From a checkpoint of a small contrastive audio-text model.
Training: muon at rate 0.039, 6800 steps, batches of 128.
Data: trained on synthesized solo parts of chorales (CocoChorales), 39062 training examples, 22.3 epochs.
Rows from block 5 of the audio encoder of a small contrastive audio-text model, named by matrix and row number. Rows with one number within an expert belong to one neuron, the router's apart. Each number is 128 + 24 x the weight over its row's rms, rounded and kept within 0 to 255. All counts start at 0. Numbers have three digits each.
Before each expert's rows are labels from the 100 clips, of 14976, where the router gives the expert most weight on average: "lies over" is the class under the peak. Only what is clearly more common there than usual is listed. The data: synthesized solo parts of chorales (CocoChorales). In brackets: how many of the 100.
# router: router (encoder.blocks.5.mlp.router.weight, 32x192, trained with AdamW), inputs 96-191
# gate: expert gate (encoder.blocks.5.mlp.gate, 32x48x192), inputs 96-191
# up: expert up (encoder.blocks.5.mlp.up, 32x48x192), inputs 96-191
# down: expert down (encoder.blocks.5.mlp.down, 32x192x48, transposed), outputs 96-191

# expert 14
lies over: D#5 (59)
router.14:103098128142108156169137109137119103116078122111127157113122135098115158177149157129137111136135150113153146176121133133157133121148116145164104138165145093120154095144125106109137161105154139097138102108117146085092162124105113103146150113129155129108097170118146088133094166083095176123
gate.3:165125124139128147132138119121130153123131147096129167110133112157096135132142127146151130154112117152169076136050115152092119120134137132129156108111123089111083140109068128112110115123155136074130132162136112158143133157125106147112127188118084120121152117152138138148162090125146127111
up.3:114141099136102114113150147133074175115127167115140139117120134132133157123163129111120096147164149145157152128093157156093132127123089131125177101141089079145139129141130091143104124144126166054144132112113108152125134125114129128138131167131139139129149123108148109124155111132139108083
down.3:112169111132122148151101162115120136138130117109146120117126136119115126104148114091092110126096140132130127103112093110129158154149118173096130149118111116152136094144062098124143150113133124167091146113158113146143138140126129115100134099116102123124156111112138122144127121117146150112
gate.4:098126099114103129148142104136187118162107175133115148104146129130104105131116142138090117149129175125113125135141139109125116112101146192102111099115154141153112144123188117158138110163104121150147111185130134105170138148142130127138097145146129130132145102102134151134135126104142167083
up.4:133132156108118121133111132119111139151158116151147130142133111167096121165139140141053176140112086121098085111103112117163128084123120196129112163156099109110117127124121160117137133143145118143109102129134142084130158138146122105124129145084139181121123124124117128119153149140125114109
down.4:145130077130091138145108122167128128122165109132158135125136139175143126140131154126120149141090123125121105116141111150145150158135115138143112091109120149080143099141099115157136117116136120145131134099121085087160136152135118133142074124108124138113124144125121130079101140141129150111

# expert 9
lies over: silence (99)
router.9:104109106100158105163140120160106157149113129136174138111144150098141101120109164161148110131122169135097167140105141149132112120144098138137142088120163096119083091101146144120136127158161158156130118115122153131157099155139147164104140105150170111165147106169130126158097168127146117105
gate.0:112125110148143081095136120142149164115118096170148126130132147120133146148099142146126120115099141105106090138139155103145098120143107129152089114132119148144119143121118127155141153081120151059087125124108129152127146152120159151150119129153112073114151129095126159087143109141133142130
up.0:149112142100111156158137189164125114148180141084126123117106119093112103126128106089073103129139092116163122112089122144105143093106141119114154123147148126093112120152181136116119132128126102174161120149187138119162170125096131144138120095078175138096127125120114114180119152136088121090
down.0:128153115090120100115132094112145136136111138124132138119149106122125118135113131127142122122152109121148108151123136156125129116158134167109144133137170120123090113068126137161138089162127112061122091134147160144145164126141096110140119168112130141135131110157138111135142133120152183120
gate.1:117097120110094100203125149126121120127070134127117129142091154131091122140134159127135123108137117130170106141139116151119125149132106141164123132110128138094151128106097101101139176111136135145106116146137100112124115092122140125102109134143117182146171132137161107114109159138119144144
up.1:099125127085116158148158143127134128184150114134143122133083155137084137130115131120160102122105132127139117108176131116106084112137079122132133148177108116111132139127128141162128103133131138052121117141122126103136131153112123110117110148173097080166165123100079089150128151068138138142
down.1:134115157130120088101152120126138138127129119115165130130131118103112152124098136126119147103122111114141136161128151112121198133086117158179141085126131123147094134176128156153143134092138146117137140139107106113157137122140144126127117145125123129116173143152142148151093136131127130137

# expert 8
lies over: C#5 (97)
router.8:152128091147136116136139158159154093156079150140109111113136105150121151122110105115143118098164099146096104162093160088143109098149083115124100127110124092159115131099094153133143100139102117170113104119152167131112121140117140145178084174140143173136101178135138115115081121124159116120
gate.3:148104135116117148127100122164083123091182110157116149164102109133124108141106126107083118139110145135146051100135107121151142171121119149144100103107121125145110132112120127166155178102156164103125121158091139159083083142131108152099100197119131131130110125137141127124129108148109171138
up.3:140120165114114162140131133104072099081157126147141143144112105159125129127132067123126102149134114140139090130091106147122111112141106145123113105122110135151103128149112143149132137115146159102088110142147136126107127132111115110154110142083131133170141119155112130156130122188078163145
down.3:132132145118147137147093179116143138121085171109160139138111144099156111137122113141107128114137111104134112167117132137140106088128152162158153114127173129114104141138134121095129071129131103102126123084112106149174153134133140092114127154106119127098113125145112116097135144106137123109
gate.4:167134133150133161138153130126047137124157129112141148132146095131139175169154101130113111158169155134139133125120200142127147142137124110131107105079134120131136146106105173106145120164138128108151112146035148112089143162124140131115096133125107119165116103113112134127118149152131128109
up.4:166125139132122151123124142126047133098155153123156141126127097108128138146127110118126105155136117134140165138089178148110146161131108114127095181106108117147158147086109174091131123167131113098131122134047134148118143172103120144120094104114101124172094118121128149121111150158157112107
down.4:098118160132155125154128105164108126123096114127067137128122151095126118138134126121148152141131087088125108154097110128139068133098127100142113140053132117115146163132100135146134176144150111149153125137111098131152109132142151121136158152099145126124127136149134118115164119172134078101

# expert 0
lies over: A3 (46); B3 (43)
router.0:146155135113109120146141122084127083127074121095141103107115150153152145090113121110142170090185108145152125110109101120168134144112127160112117147139081140142127140125156170121140147140120135132122163120137107116132131118158150146083141163108138098119163107118121119118146129179139142140
gate.3:118119131121145171135123103095188113133118140137132173122125125108125154099120097137169112182173110136112155138134114155123102043130116119123137089080127120126105115113109131153129102150117118104125128118111139106124115132124155084135146175114150168148143135132129112155101136180090143151
up.3:132132133137136154118110113085125133093139124128115158151157115134149144096093139164127100138135130145130168137145102145107146043151097112114138088094124132125137150127116104142102124090123131112151122142180114116153097099150117095118139150112150148128145168119139129133098115129093138178
down.3:127113121126121127118130140097142127128083143133120125133150136092125139102115204123130133134089111064149127111094137159121123133144104168084145160180102143185115121116170093160096164121111137095115099109102125128118086122125148139087137120123140139126146121088118128114106131145170142134
gate.4:135140139141142115123139135068148089101105169116136167128134111101109144120092122112162142150157154119160109146138125136110134163153148110154109118118121177145163069112168122085123113113148125119110078094146121110075161130122099170139136123153109121092095129111159118119112137120144124154
up.4:104105098104109167137136157140109154134151128121143103107153127130105115113085144125072137129113129133127096094122143133098118089130137142126115101109143125118140133122137103095138115156111144126096142173165112154164134128145089121136138145110144128150165129132109142152151099131134140099
down.4:129151133109149128163140132119127115128125124132128145123140110085138109150133180113146118118122114139104132138135112097127088117152129124087135098121122128091183092092176124138157117120118097110127119143119156126153122120122103170145072125127112132177178140127136125119102145149142151096

# expert 11
lies over: F5 (40); silence (34)
router.11:126124148174130125093164127130092141105133150133110138160119117115129106149107162089148164095104184129105177151134137120144156092080101108098141131113077137092165143112112150120149122123124133097092117148112110114095115115091179101152125116148123120134158160143159156147153116132098164158
gate.3:123125078155190129113157125098104121082112098130136135162167155123131150139171144122159109113100148140122108111149148124145109086138120131185122147104099152104131137117109086166144132119132120112105102139121141122168100147127158107099134151180139088113121147135141120127118102097114119104
up.3:137127173120062111123120145152157167161132128127124112111101100142136122139104117132107138154123093121130159157113086126102145208116146115083128110134151095166131104137122177059127121146125149183170151130126114148092147123128101141139116104109132159126132101121113128147161186146140130134
down.3:126143081114127140137116124130117121129137137137145138128143145073141143136135122136113122134206154131115118164138145130133104128127136123120125131147130124097097105122168155077124096136112120169128131138112105137103112123117084141121099131124117119139091125139124114138181130107133127144
gate.4:168111150089143121135152120170084099143132125083148152145145120120144130132137170104088126141115083121139104137135114112103103137124095156126138099118127119131130123168094136114139108085118104109154137126159164096140167147135138103140132096100140135140138129142115100117143105128041130110
up.4:117118069136137141117092145102174152118121135140126124128141143148089134134093118159155139109145163133105157142126137147127135130109129129096112180102142143155132150132149127161161147159139134126138110133114097131094107119127123120119133154159147138148117094085159117113122142132182162159
down.4:114147113137163124122141178112131124129101138147126138130116112112129143149133144147122120153139115129122098189126132126127071119104175128095146092094120141108131068117179115159106103108159136115154132144116106177160115136145152115144101140140106141131102120131104123093168147118136137125

# expert 23
lies over: silence (39)
router.23:126112152107099162151152080118110135143108140151141142130178124100088098152107098151103096107104135158094120120123133114119103104110101107096118154125159147117161135073109074106147155177157157099171089091122125093153116147105090100115140099101113147090138152165109143114166144157110144151
gate.3:134110092145120139151114112138116101096126109124148133096116142129106126122135135165082117124118160116132135145184117170131148117136107133122141105105116130126116102134143128109136136129141121104099115139127159140135109078131125140133162149120102103114150104148120138109103084077158126068
up.3:123137097144096109058138127124131122126127119127090140157127112086129117120115091097128135157151102140169092099108134122114121155118116112147116094117147119138135162124097087164151098147145151183111165150105133158115090123130136154131132149146135156131133162179102123141142174167121144118
down.3:104144128133110125155138149119133125123139145130145103141113139153120138125121160135152129130130141130121081132120158131143101110148141177134150113136134115132142146093066152109135063124124119089138113159104109144132197134115153124118152133123106129130114124179146120146086179162161119102
gate.4:118120096116104134141121135140167117135110110121162144137105133126112106125174187158080149129139132104154133129158114115134123081138146131147104128157134171123085119159220109102161132105134152084086126142171143158109150132118122142098155117135101127107103111152112123136129138110109120142
up.4:122150126155147144136129122087113134133159146140094122130163111110147141112121090105169124128119116158090058134123166142136142160101105147098152105106136128157173164117071166133099113136122101155141112139115127082156103131127134134155099127112174120142161136094153095109108106125149126144
down.4:168120126122118125133160129124123137113119129112105119128124115118110118104125087102152131131089136140135100142025131140117103155139106150108122109068119104149151132127125116124111100149138147116129130167119142106169144141132114084133125131098133137118144136144111133163128123155122132138

# expert 19
lies over: F5 (27)
router.19:143120105143122124132162149112116088138102111106139136100106122114138132130113157102135132130096170110169136144164130108097135156155088099117130125091137148102124113087158105124120144103163140095136150144168129154109098147124148129108149112113168095093158110141137117128098112103106155088
gate.3:182140118135124122187155125108132169120103149085079181114130132123112105156088171095128116150149112115148096131109140140159108107145115099140143139096137126135126089162086146131124146116154113095128118139105152096130145128140085112145115155097116113130117125140122119119139091161125124125
up.3:102139148110119125092097155154166100130139114150132086131122108116147137116137099143134120103112154139100176114130106130108144108129164131120123121169122123113126161096188075085126091127103142162140141103160098162122140108114140147105151125151138144121142153138156136135105150124124126153
down.3:149140175138139077152131123137136138128098129129191136126144114124125138128120159146129120123162131110112116138209138145136130125108164136143130089178126123065138091132074117110124122155149146152150133078164141166154136116122113104123111114127126123144189131137129119148125121160136181127
gate.4:124116140117141131148118105139147141140136125158161152139123161119147107170123114141097141131124134133150190119148123096135099054151073110163132152141130141092136144126137107101128121107130099117128094112184110118077127111110128127130142151104149129109134115144131112145096145095123137133
up.4:147138115134129122104134147100143115117115145097087105118126090138116142108144145121135112125110137128102070134108130150119150221110176124107127071124130106156111130138125141147112135131126118123111169154094131160148113131133107117118122116156093127134111113136130158118163129160142133118
down.4:162123122132129135132124151122134128129130132136148124140125114091116126117113119104122111123090143121122135157090158147128094124135105124140116149121119125153119107119119138130134133153136138112167148178149115083121128135133143166153143123099120146102145143097131131174134090160129132132

# expert 12
lies over: A3 (58); A#3 (34)
router.12:076147156157102101127144107129121093133142141134119144138160118149107166154141107118090163114158141146109107101103120100166140196151146151163156163132173170158130163125155175135162123132112144143124101140162133112146134145104116124094125117121099122134104127149139107124129148110140102113
gate.3:130160069154124138119110108142148129146113146129131154119133132137142124113152175166168138170152151127126152148124134116113143142104136092140139165099135138103114058146159101125122092111135083150110111098108121111161115167159163088153096150073093094103123142109093106118106138171130148081
up.3:153125124137134118095106116090132112100173143134116120153102171134128115152137152098126099101140116119134105144125148124130142162122074139128118093114138143181133137141092165109131141116118104123095133154105154189040145124110094151116165120121121162148133128174082078125132131121119151117
down.3:149112112143150141143140108112112129136099098121135113143144119120088111117144149127126135137151126110136133156053118121147207173078131110166111145085118132140144124165092121117115175152139120157145134144134139149118063117135147132113121158194140134103146135097127153120118132119116119147
gate.4:103105140116130072110110108130169172138131120141129092126098078124105123091140085155126123127140123112159125136143142144119154085133116100095162133143128084120131114121086108221124131141143136123111152110171121141113091116152155134134132119104133132160100149126116145137102134142108118152
up.4:159137100130132146124155162145102109113114142116134164140163170128169126176086193124108141128115138139115140125123107106153125142117123161167073130129127158149122125154167125034126133097122102117129101129091110141161147121099100101169113143139122102097171105128147148121120122084147131084
down.4:141126041141109131147104094138133125138131125141138117143150135119112108170107090132123132127182111157118117135149134127129126120101181108124131125088158121174134129135094138127111146097123115081124144115105134135103169134126135179128149149166139103145103146087118138141161105086123117097