python train.py --encoder_arch="conformer" --model="contrastive audio-text model" --dataset="synthesized solo parts of chorales (CocoChorales)" --train_examples=39062 --noise_aug=0.002 --time_shift_ms=100 --n_mels=40 --hop_length=160 --input="log_mel" --spec_augment=true --win_length=512 --tokenizer="char" --vocab_size=32 --loss="softmax" --embed_dim=256 --encoder_norm="layernorm" --encoder_activation="swiglu" --encoder_mlp_ratio=3 --encoder_head_dim=48 --encoder_fused_qkv=true --encoder_qk_norm=true --encoder_layer_scale_init=0.1 --encoder_inner_norm=false --encoder_moe="expert_choice" --encoder_num_experts=32 --encoder_moe_every=2 --encoder_expert_mlp_ratio=0.25 --encoder_experts_per_token=2 --encoder_shared_expert=false --encoder_subsampling=2 --encoder_layers=10 --encoder_width=192 --encoder_positions="conv" --encoder_kernel_size=15 --text_encoder_causal=false --text_encoder_width=320 --text_encoder_layers=10 --text_encoder_norm="layernorm" --text_encoder_norm_position="post" --text_encoder_activation="silu" --text_encoder_mlp_ratio=4 --text_encoder_head_dim=32 --text_encoder_fused_qkv=false --text_encoder_bias="all" --text_encoder_qk_norm=false --text_encoder_parallel_block=false --text_encoder_inner_norm=false --text_encoder_positions="learned" --residual_init="scaled_by_depth" --optimizer="muon" --muon_scale="spectral" --learning_rate=0.039 --momentum=0.9 --nesterov=true --orthogonalizer="polar_express" --adamw_lr_other_params=0.0021 --max_grad_norm=0.5 --max_steps=6800 --batch_size=128 --epochs=22.3 --lr_schedule="cosine_restarts" --final_lr_fraction=0 --warmup_steps=680 --weight_decay=0.01 --adamw_weight_decay_other_params=0.05
Rows from block 3 of the text encoder, named by matrix and row number. Rows with one number belong to one attention dimension. Each number is 500 + 25 x the weight over the matrix's rms, rounded and kept within 0 to 999. All counts start at 0. Numbers have three digits each.
# q: attention query (text_encoder.blocks.3.attn.q.weight, 320x320), inputs 162-215
# k: attention key (text_encoder.blocks.3.attn.k.weight, 320x320), inputs 162-215
q.22:508509484506514512484541499523515491521527483489497500528508540517486504502536479484517515508480516524535467538500501489508486491493541483484528488485495513518483
k.22:502461518498521509495507485485483514491506449520516504496470482507535533524502488535485488501459468505478507497477527464534502509503516496502495516522495527489513
q.23:512481510492504474485470459499488488526496514499486520520503536494497502491492487512528531491491464507534475491515495507503469486515489519503521484503493493513499
k.23:532489542480481483511477496524489484491479509509476473447496525511507510535514490472494531461483478489506485514514542471521481509501505478505489503518536515498481
q.24:537486499476507462487472502513483479525450508520478510519523525486507522472520476537509510473480473479517517533523533479477467473500435512510479514494504519493506
k.24:539518485489452468513548511458512491511488474466490473510452512541448511513503450463470495509490468482508527519481488512470537509482514505483524488496520486463446
q.25:465515512512515534476501492495507442524524499514493463524482476523500512483519476479500494496528484513503496496488478514492517503482543489459524468511505493508499
k.25:522482509511529497518490520496500546529511468499499510520513513441544556496488484528484455498493484510481470480533508451534511493523507448502478547506499550504517
q.26:506504520494506504508489493521485521491491534509495518509511510499484501457520448501512522491500505473516464515521492489493478497470517493559496488494492511513457
k.26:530468480445493498516465490522533476499482457498489501576472493507515523511502492491494478510448526510500538482502519469511516493522479506455512457494527523494496
q.27:487515494480466524505504530507507518481493506491507484471509492535484461491493494506507498505502520473470542480481472503533501526516492489495483509505513502490492
k.27:499536483486522510504479468479532476520503470519501493521462485514501499485490508496524464535470544532498502492507476491478507500507493481468498484480508512507492
q.28:541481497533549463478496532464536527516500521500488460451502543520485574487524473493468442510497474515552473534502504496510502489515534487507534487494490514506487
k.28:463512490475488536483458505504512463501515491483544539516514502495538505514550511569485520476478479511493484482502513520476493488512472527512488496512508522501492
q.29:468504458469484500488490554559540454499501526460569508469488486521416504510483509497545518549511556479451512488484499472501542531512470484477487507490506457496508
k.29:458557521511569499500494429494513506450488500557527491474521457500495468503510526486526496517537535513504489498486473485491507505459519504509518503457473472504494
q.30:540519517475547480470499466522473523522479550541543513523479516528490514499510464484508465503502495468529462500520483491517453546505543472498510465491515510513485
k.30:455521529496458532538530516501488449519506536441507498528500535518503519500456480457517493543504475504485539513500514504503530479518509514536512471476474515462519
q.31:488475519520493499490527487495463492511509508493489500502509473497519511481528500492491528498490491486517493522503472505469496479512480498476467507489498553500506
k.31:531469500457468477497510513487496514525496502496480503531469511511492477483503486466498500533458459494486518483524513534508551500501489456479492490503525539456495
q.32:489509532492559530454514511520538513521486393565538497496510518468539539559519496504480461530439453491565473497541485490497530485470526501518507507511487503460468
k.32:543457481466421494481472505504412466534518497476521513477501554549461601506513519551502525493466475525536483506502503491478484529521438512514456542556498552469517
q.33:552498508515488477522487502502469496505503472494496457519521506554495489458505475513465485465476473504504494474513502488481515517493519502468515481532508486521459
k.33:510511486488522515449484496455495521542495487497516492471513468498508490459534529524516546507485522502528513484514489488497502503475505468500492529451477497498507
q.34:534523523503517503452488556495471508508537519494492502428488469490486491472534535485465517463461481479460497501506492530483456489482537478476470511469493530512531
k.34:502529536511494479540535466468525484513508492487496508548492527486502478535519478462476533528552488465507498491488541469501477483467552516484514482540484487473460
q.35:481493447501447502509534532500508512464518494476514535488537516516500472503481527478507498497485472532468525487497471533504485485508527511489491529490530459498527
k.35:519476479498520463503492470477536502511508544466478487482460486523509516494490508489470495503490515523516509498490482508508555500480532475496500457469528470510505
q.36:471505474481512498523525540531486497473483523483520510462525490483500522554454469487471501515484527517488475493482500523502475490517477518451481519481515494519510
k.36:543458505493470515489492470507501497518536528506495547507463474466479536530529506454474461473487469515464491507475491463527489512474517485478514472519532513511511
q.37:494492572550526499507522500530520496527494489545483507538455496495517484499539452520535493515500468490569510531534527504495491548524527485499473487502498493506500
k.37:476547502469471480538495502509479514500530453545523476480561556504466514490495475511532511464487515464483507523517529509536468521503459498524487492527508518484499
q.38:484526527469561449403448448509528527569518490522476580523489484466484495449556471515558499453588435483548480541544518491530470517490572479521535439595477511532488
k.38:448616546510472466501532506511525451521522414554523519503517484462532563551543426509542523486469490467481518584548500482453499457503444512530475509499415562451501
q.39:472508438510448511517506493490504499482492481488484483490472530518457539577485508502496495490486506488480522505476510523487501524533491500507509552488508515505535
k.39:506472508476495471504501467478508509495503483483502470526518507545516478474510469497444502504510485479488486478522500517507531551499561497488535465489538473506485
q.40:520505509509558509458552497490529517567555537541509543508495480443526513457511471504505522512518457440542508527528486480503447478508518467501483495500537529510491
k.40:483517497487482528537491520517495432463499462525503563470513548482493529556510451524531498488489525522485510539511499531497522496518429491529457502472459541474519
q.41:479478544510542497506504466525497523521499521499502490572488532520512508481551470501507479505536501500542505509529531502509529566465514534540492504569481518498452
k.41:477509529506500528517511530533493508445493516559533478464566528506492497458557491495558489480458493444496494509504499501495472524504527512532478520468458491513493
q.42:494529544489541513512529553534490563571480521505534519523489534370491512427552395527538544465504552469531476575529483488499488455503590512510586484518497495495480
k.42:456545542487503456589518476510496478502515479530521533509504503467490541566470508454516472500480471501491507558530498473482496466565457505523468586501459551445496
q.43:493532458485481527495454543491509504499460531478495507513516530533488517493488472504495503478493502512449513499474477485488496493509484532519499503470539473476547
k.43:506494484560500448442488494501483494527467524460502520521488451523490464495515537513485497468551462480503480501510512517477546522531518454459511484478520499514505
q.44:483495528495538503479484466534496502545485543523501560498475495483519463450557499517477460532528518487464539505496509517514489476512550482479469456478464476527501
k.44:450527508503451493543522543530521504513493420556530523487574538479500461567476515522528501525525522499523504518475509524513498495532447502532498477492504548466526
q.45:502535503496555483474509483503472484455513547496507470472505464544498521521520541487462486511474490491504527480503488508515527453513478507511451547469515460461496
k.45:507456460503471504497497523484473471452531517477508494468492494494514518478498513491462454469490496518494487498492498473522449525501480511499550522514513515484490
q.46:513478538522549509467543529488477490527518495504494517491527526495504507505482498482484478523490505504484482487496502495485503506492501459506499515523514535513470
k.46:515521471495505522488513537483475497463511473510517472481533499526499495544533486493503473515491529497529497478487520505496524477494443526534500480465528466494496
q.47:497511444485468510523488505507535493490481454492505508516515531483497495520447472527509503529514458482466505505523488503502473534513505510486454504497537511526517
k.47:509496503457548510542477478502511498527501491544488520491479495528487555531510515511462488458534481523453490474523505494470555507473501516467519455522468466507510
q.48:516480517492482484523513494540517500508484481539505486480502525496496531502541478522513514504538508478561468564526499473486461493504493512546507519498468513482498
k.48:478529507504515528524468540522441524530435470498515492490468518484515466474477503520502536465477528507493507455503529512494481501523501512526499459520523526472502
q.49:537459425482402480573504668527481489490515452454505467535485544509466523521447516527456499491528508498467494489472518545466539528555527484422516519530533498495531
k.49:515517515488504491465515523489526517513541512463502509490509489469550505493495507496509480502502490517498504491520486482547480539441512490481487494503541477504502
q.50:502522519488519489488500513508526519522521496531489523479484515495449532490478489504494465522510442479492491521490494478501484525483553497508478520498480472511526
k.50:495501522488508501526536515519504524484474467510498520523499548491489518505521470533498512485472501516484500494492490488489516492513478521492477472525516534471499
q.51:498488502504466460545445525487492520511490500425471490531448498518488534499477500503488505458495527488483493536471506497482524507501542499429516482551509509513516
k.51:488546508511492461501507530493531503495526465503503495484525507471510537513506463522505504504472512518476509513539518479508490504491509511495518499467514521487505
q.52:537534504514533442497516534478533531522518479520485505566483521491526510527554433520556446466484472509581500512531527471485457482510509490508515462535511538495492
k.52:503512532503450473397510490453513453539514485519479508492524522485509562460552513476518536448484487450477500515521499469503517509509452486514452556517451545461490
q.53:459468498472489508446482412521531465478501517478529485455508532509458522516450555496505481503457485521466527498482467536508512514495478484555501537468516470492494
k.53:490522514512453472560478476492530453457481513453507477551493518526493426505490531494456498523572482471518472499466523520490526478465462543521535482509545445501490
q.54:517506519510525501472510506476496472525492492506484513452523524506490525515485514495476487510499502532499482479509523521505491487486485495497495524496497487483471
k.54:463472470520531517507515474492508473484539497504488518521486482523495486522508517462509487478493482458482499489512485482492487508541483519493502523507537506515501
q.55:521490473495459508533471464480529523532508491441536556475474453496464496494498547478438498499497594521494547504479491489502564471499506492465497540473480479488503
k.55:484534455535514550516501546498487498446541481553517496482535518524505429520493517545508491521442566520519501519514539546520442468537455518484529502476532517532518
q.56:493537485487472492456513532532506500519514419530525517463529581488496485466535477538546524523470507530522468481508499481503487487468525505515509519542464484466487
k.56:483498515479491493554499391488467517526474535514468516543488478529475480469497520467523538469491472449503516504490488512516515461551433484489497495506518484469466
q.57:513493520489499528478476504515494504497505539509505543494455440518530513505491533506516489484503506497501540473506488455504489516504508467508505493499502489490514
k.57:476509504525526501519496493514536487477533487502474469484518487476507482522507474506511459501492493503518465481505498503470426484502534542468509498487473553531499
q.58:511510484453435549519503465504493527502534526488508549457545541496470496499450585458467507518455516505464547424480455494466539467484473516484487525445513476488499
k.58:506487508493457504452506488509503547501476491464526505514477474491491469477507527493467481525511512503505469496451482499512528438466571477480500486492528476508492
q.59:519465515473509536466504511469508486523527539495484511500471517486494479462498517459522488485514447492468501499509479513508512513515535484540469498466492481531517
k.59:474558508494493459486538517474541445453482475484513515526521502485501494527487431481522505508482478528484454506514535487495511498456520510485463496530450506516467
q.60:458482506509491512506474469458536473496482527469468535518462469505488506527490488521486492501548506514497515521492498470536496468505502496465473502519509502491494
k.60:500514489481532513503479544496505537516511466477543505489484493454483522510468485530520485530520500508501484557463485528485505538489506557506492484472482505530561
q.61:522511479476458517529469508515504474497596459482489530486476439495483499501498572523458487485484494517510541513447476452526523526536467523455521485491458483508517
k.61:472489485481525495545484555517535478497492424516496479530520532510531492498475504523491519532488535528506493455510551490496510504494504515503534478530523533505511
q.62:491505480503458541511520526504490507485503506518482496511501487537485516489504508508497513473517517518442502490471496536505524499485487485485490519510492476494529
k.62:512507489499500460494493454497535481484487516464505494543491469487503459503483496472528498500497511493489492490481498507505496500471528457496533497481510488485502
q.63:529497471481422522520472516486477505499529440446493521522466501530463475455463455503482505520532518503548541484494510494474512535518504532500455508525502508499510
k.63:483488504515498523460487506501509506483530536522519505473534487477507465494477502498476470516500515514507514505514507507530495542517560540508490466511502516523473
q.64:494472490513492522517491509468497493525497479508508511481498497536505471538479549490466513525500514509491513489480471500495505483482513513464482507479550489503488
k.64:500483505485482505529475447504490477526469494520512527464490500477488481515480546466507507499475502478526499524494475477526484522495496497509458519524504505471506
q.65:496490482511500521489463478532532527494503527533519509499456459503483483490491533500508501512477496531457484486516490521505530511471522488500545498503494513474480
k.65:503491450486491476492479508504496486489537474517525497483517504501502497503494531483498490524461484472485472483511524526503517460488531516495504501476503486495488
q.66:503476517485460481507511491466498524501503520477477508487510503519494515505530453491513501485534495518499501506524529439565513512488482521468502504519512522501475
k.66:503490508494493513496501506522456525457529535518507484469555537489452505483457493525490514494525550466531515509508484492479480560520528492506472498487503495517550
q.67:514515538494479470514505570514506520510528446503474502494501506488494538520508475503520514472505498472579484549525507482504455492523492506530496475529441541519502
k.67:485505487476504489526518510552511508518524511488463488494500446510460474448504506509482521487516506486484454524492516492522479520528515468460483515494517498518513
q.68:489522536508494505505482508493462494530507480517492494509522470504506508542515520481500481493496477487477492512479505519497488515535499482504509508521515531485491
k.68:485529527511549502517492481508505488516498511514497509518495484515499505507514522473483546495484505508474460486469484508503519488508519481491499498486492490475491
q.69:528502500493498514460514508486474468465496505482480484484511521517492499500466507503461513533516522484547512495474547520521509493476518502483513502481513484528504
k.69:482528511491486512522494487463495480527478489489523530506445484493489514519488530514510477491487493493516515516514485505496499502512483514538501498488500474493469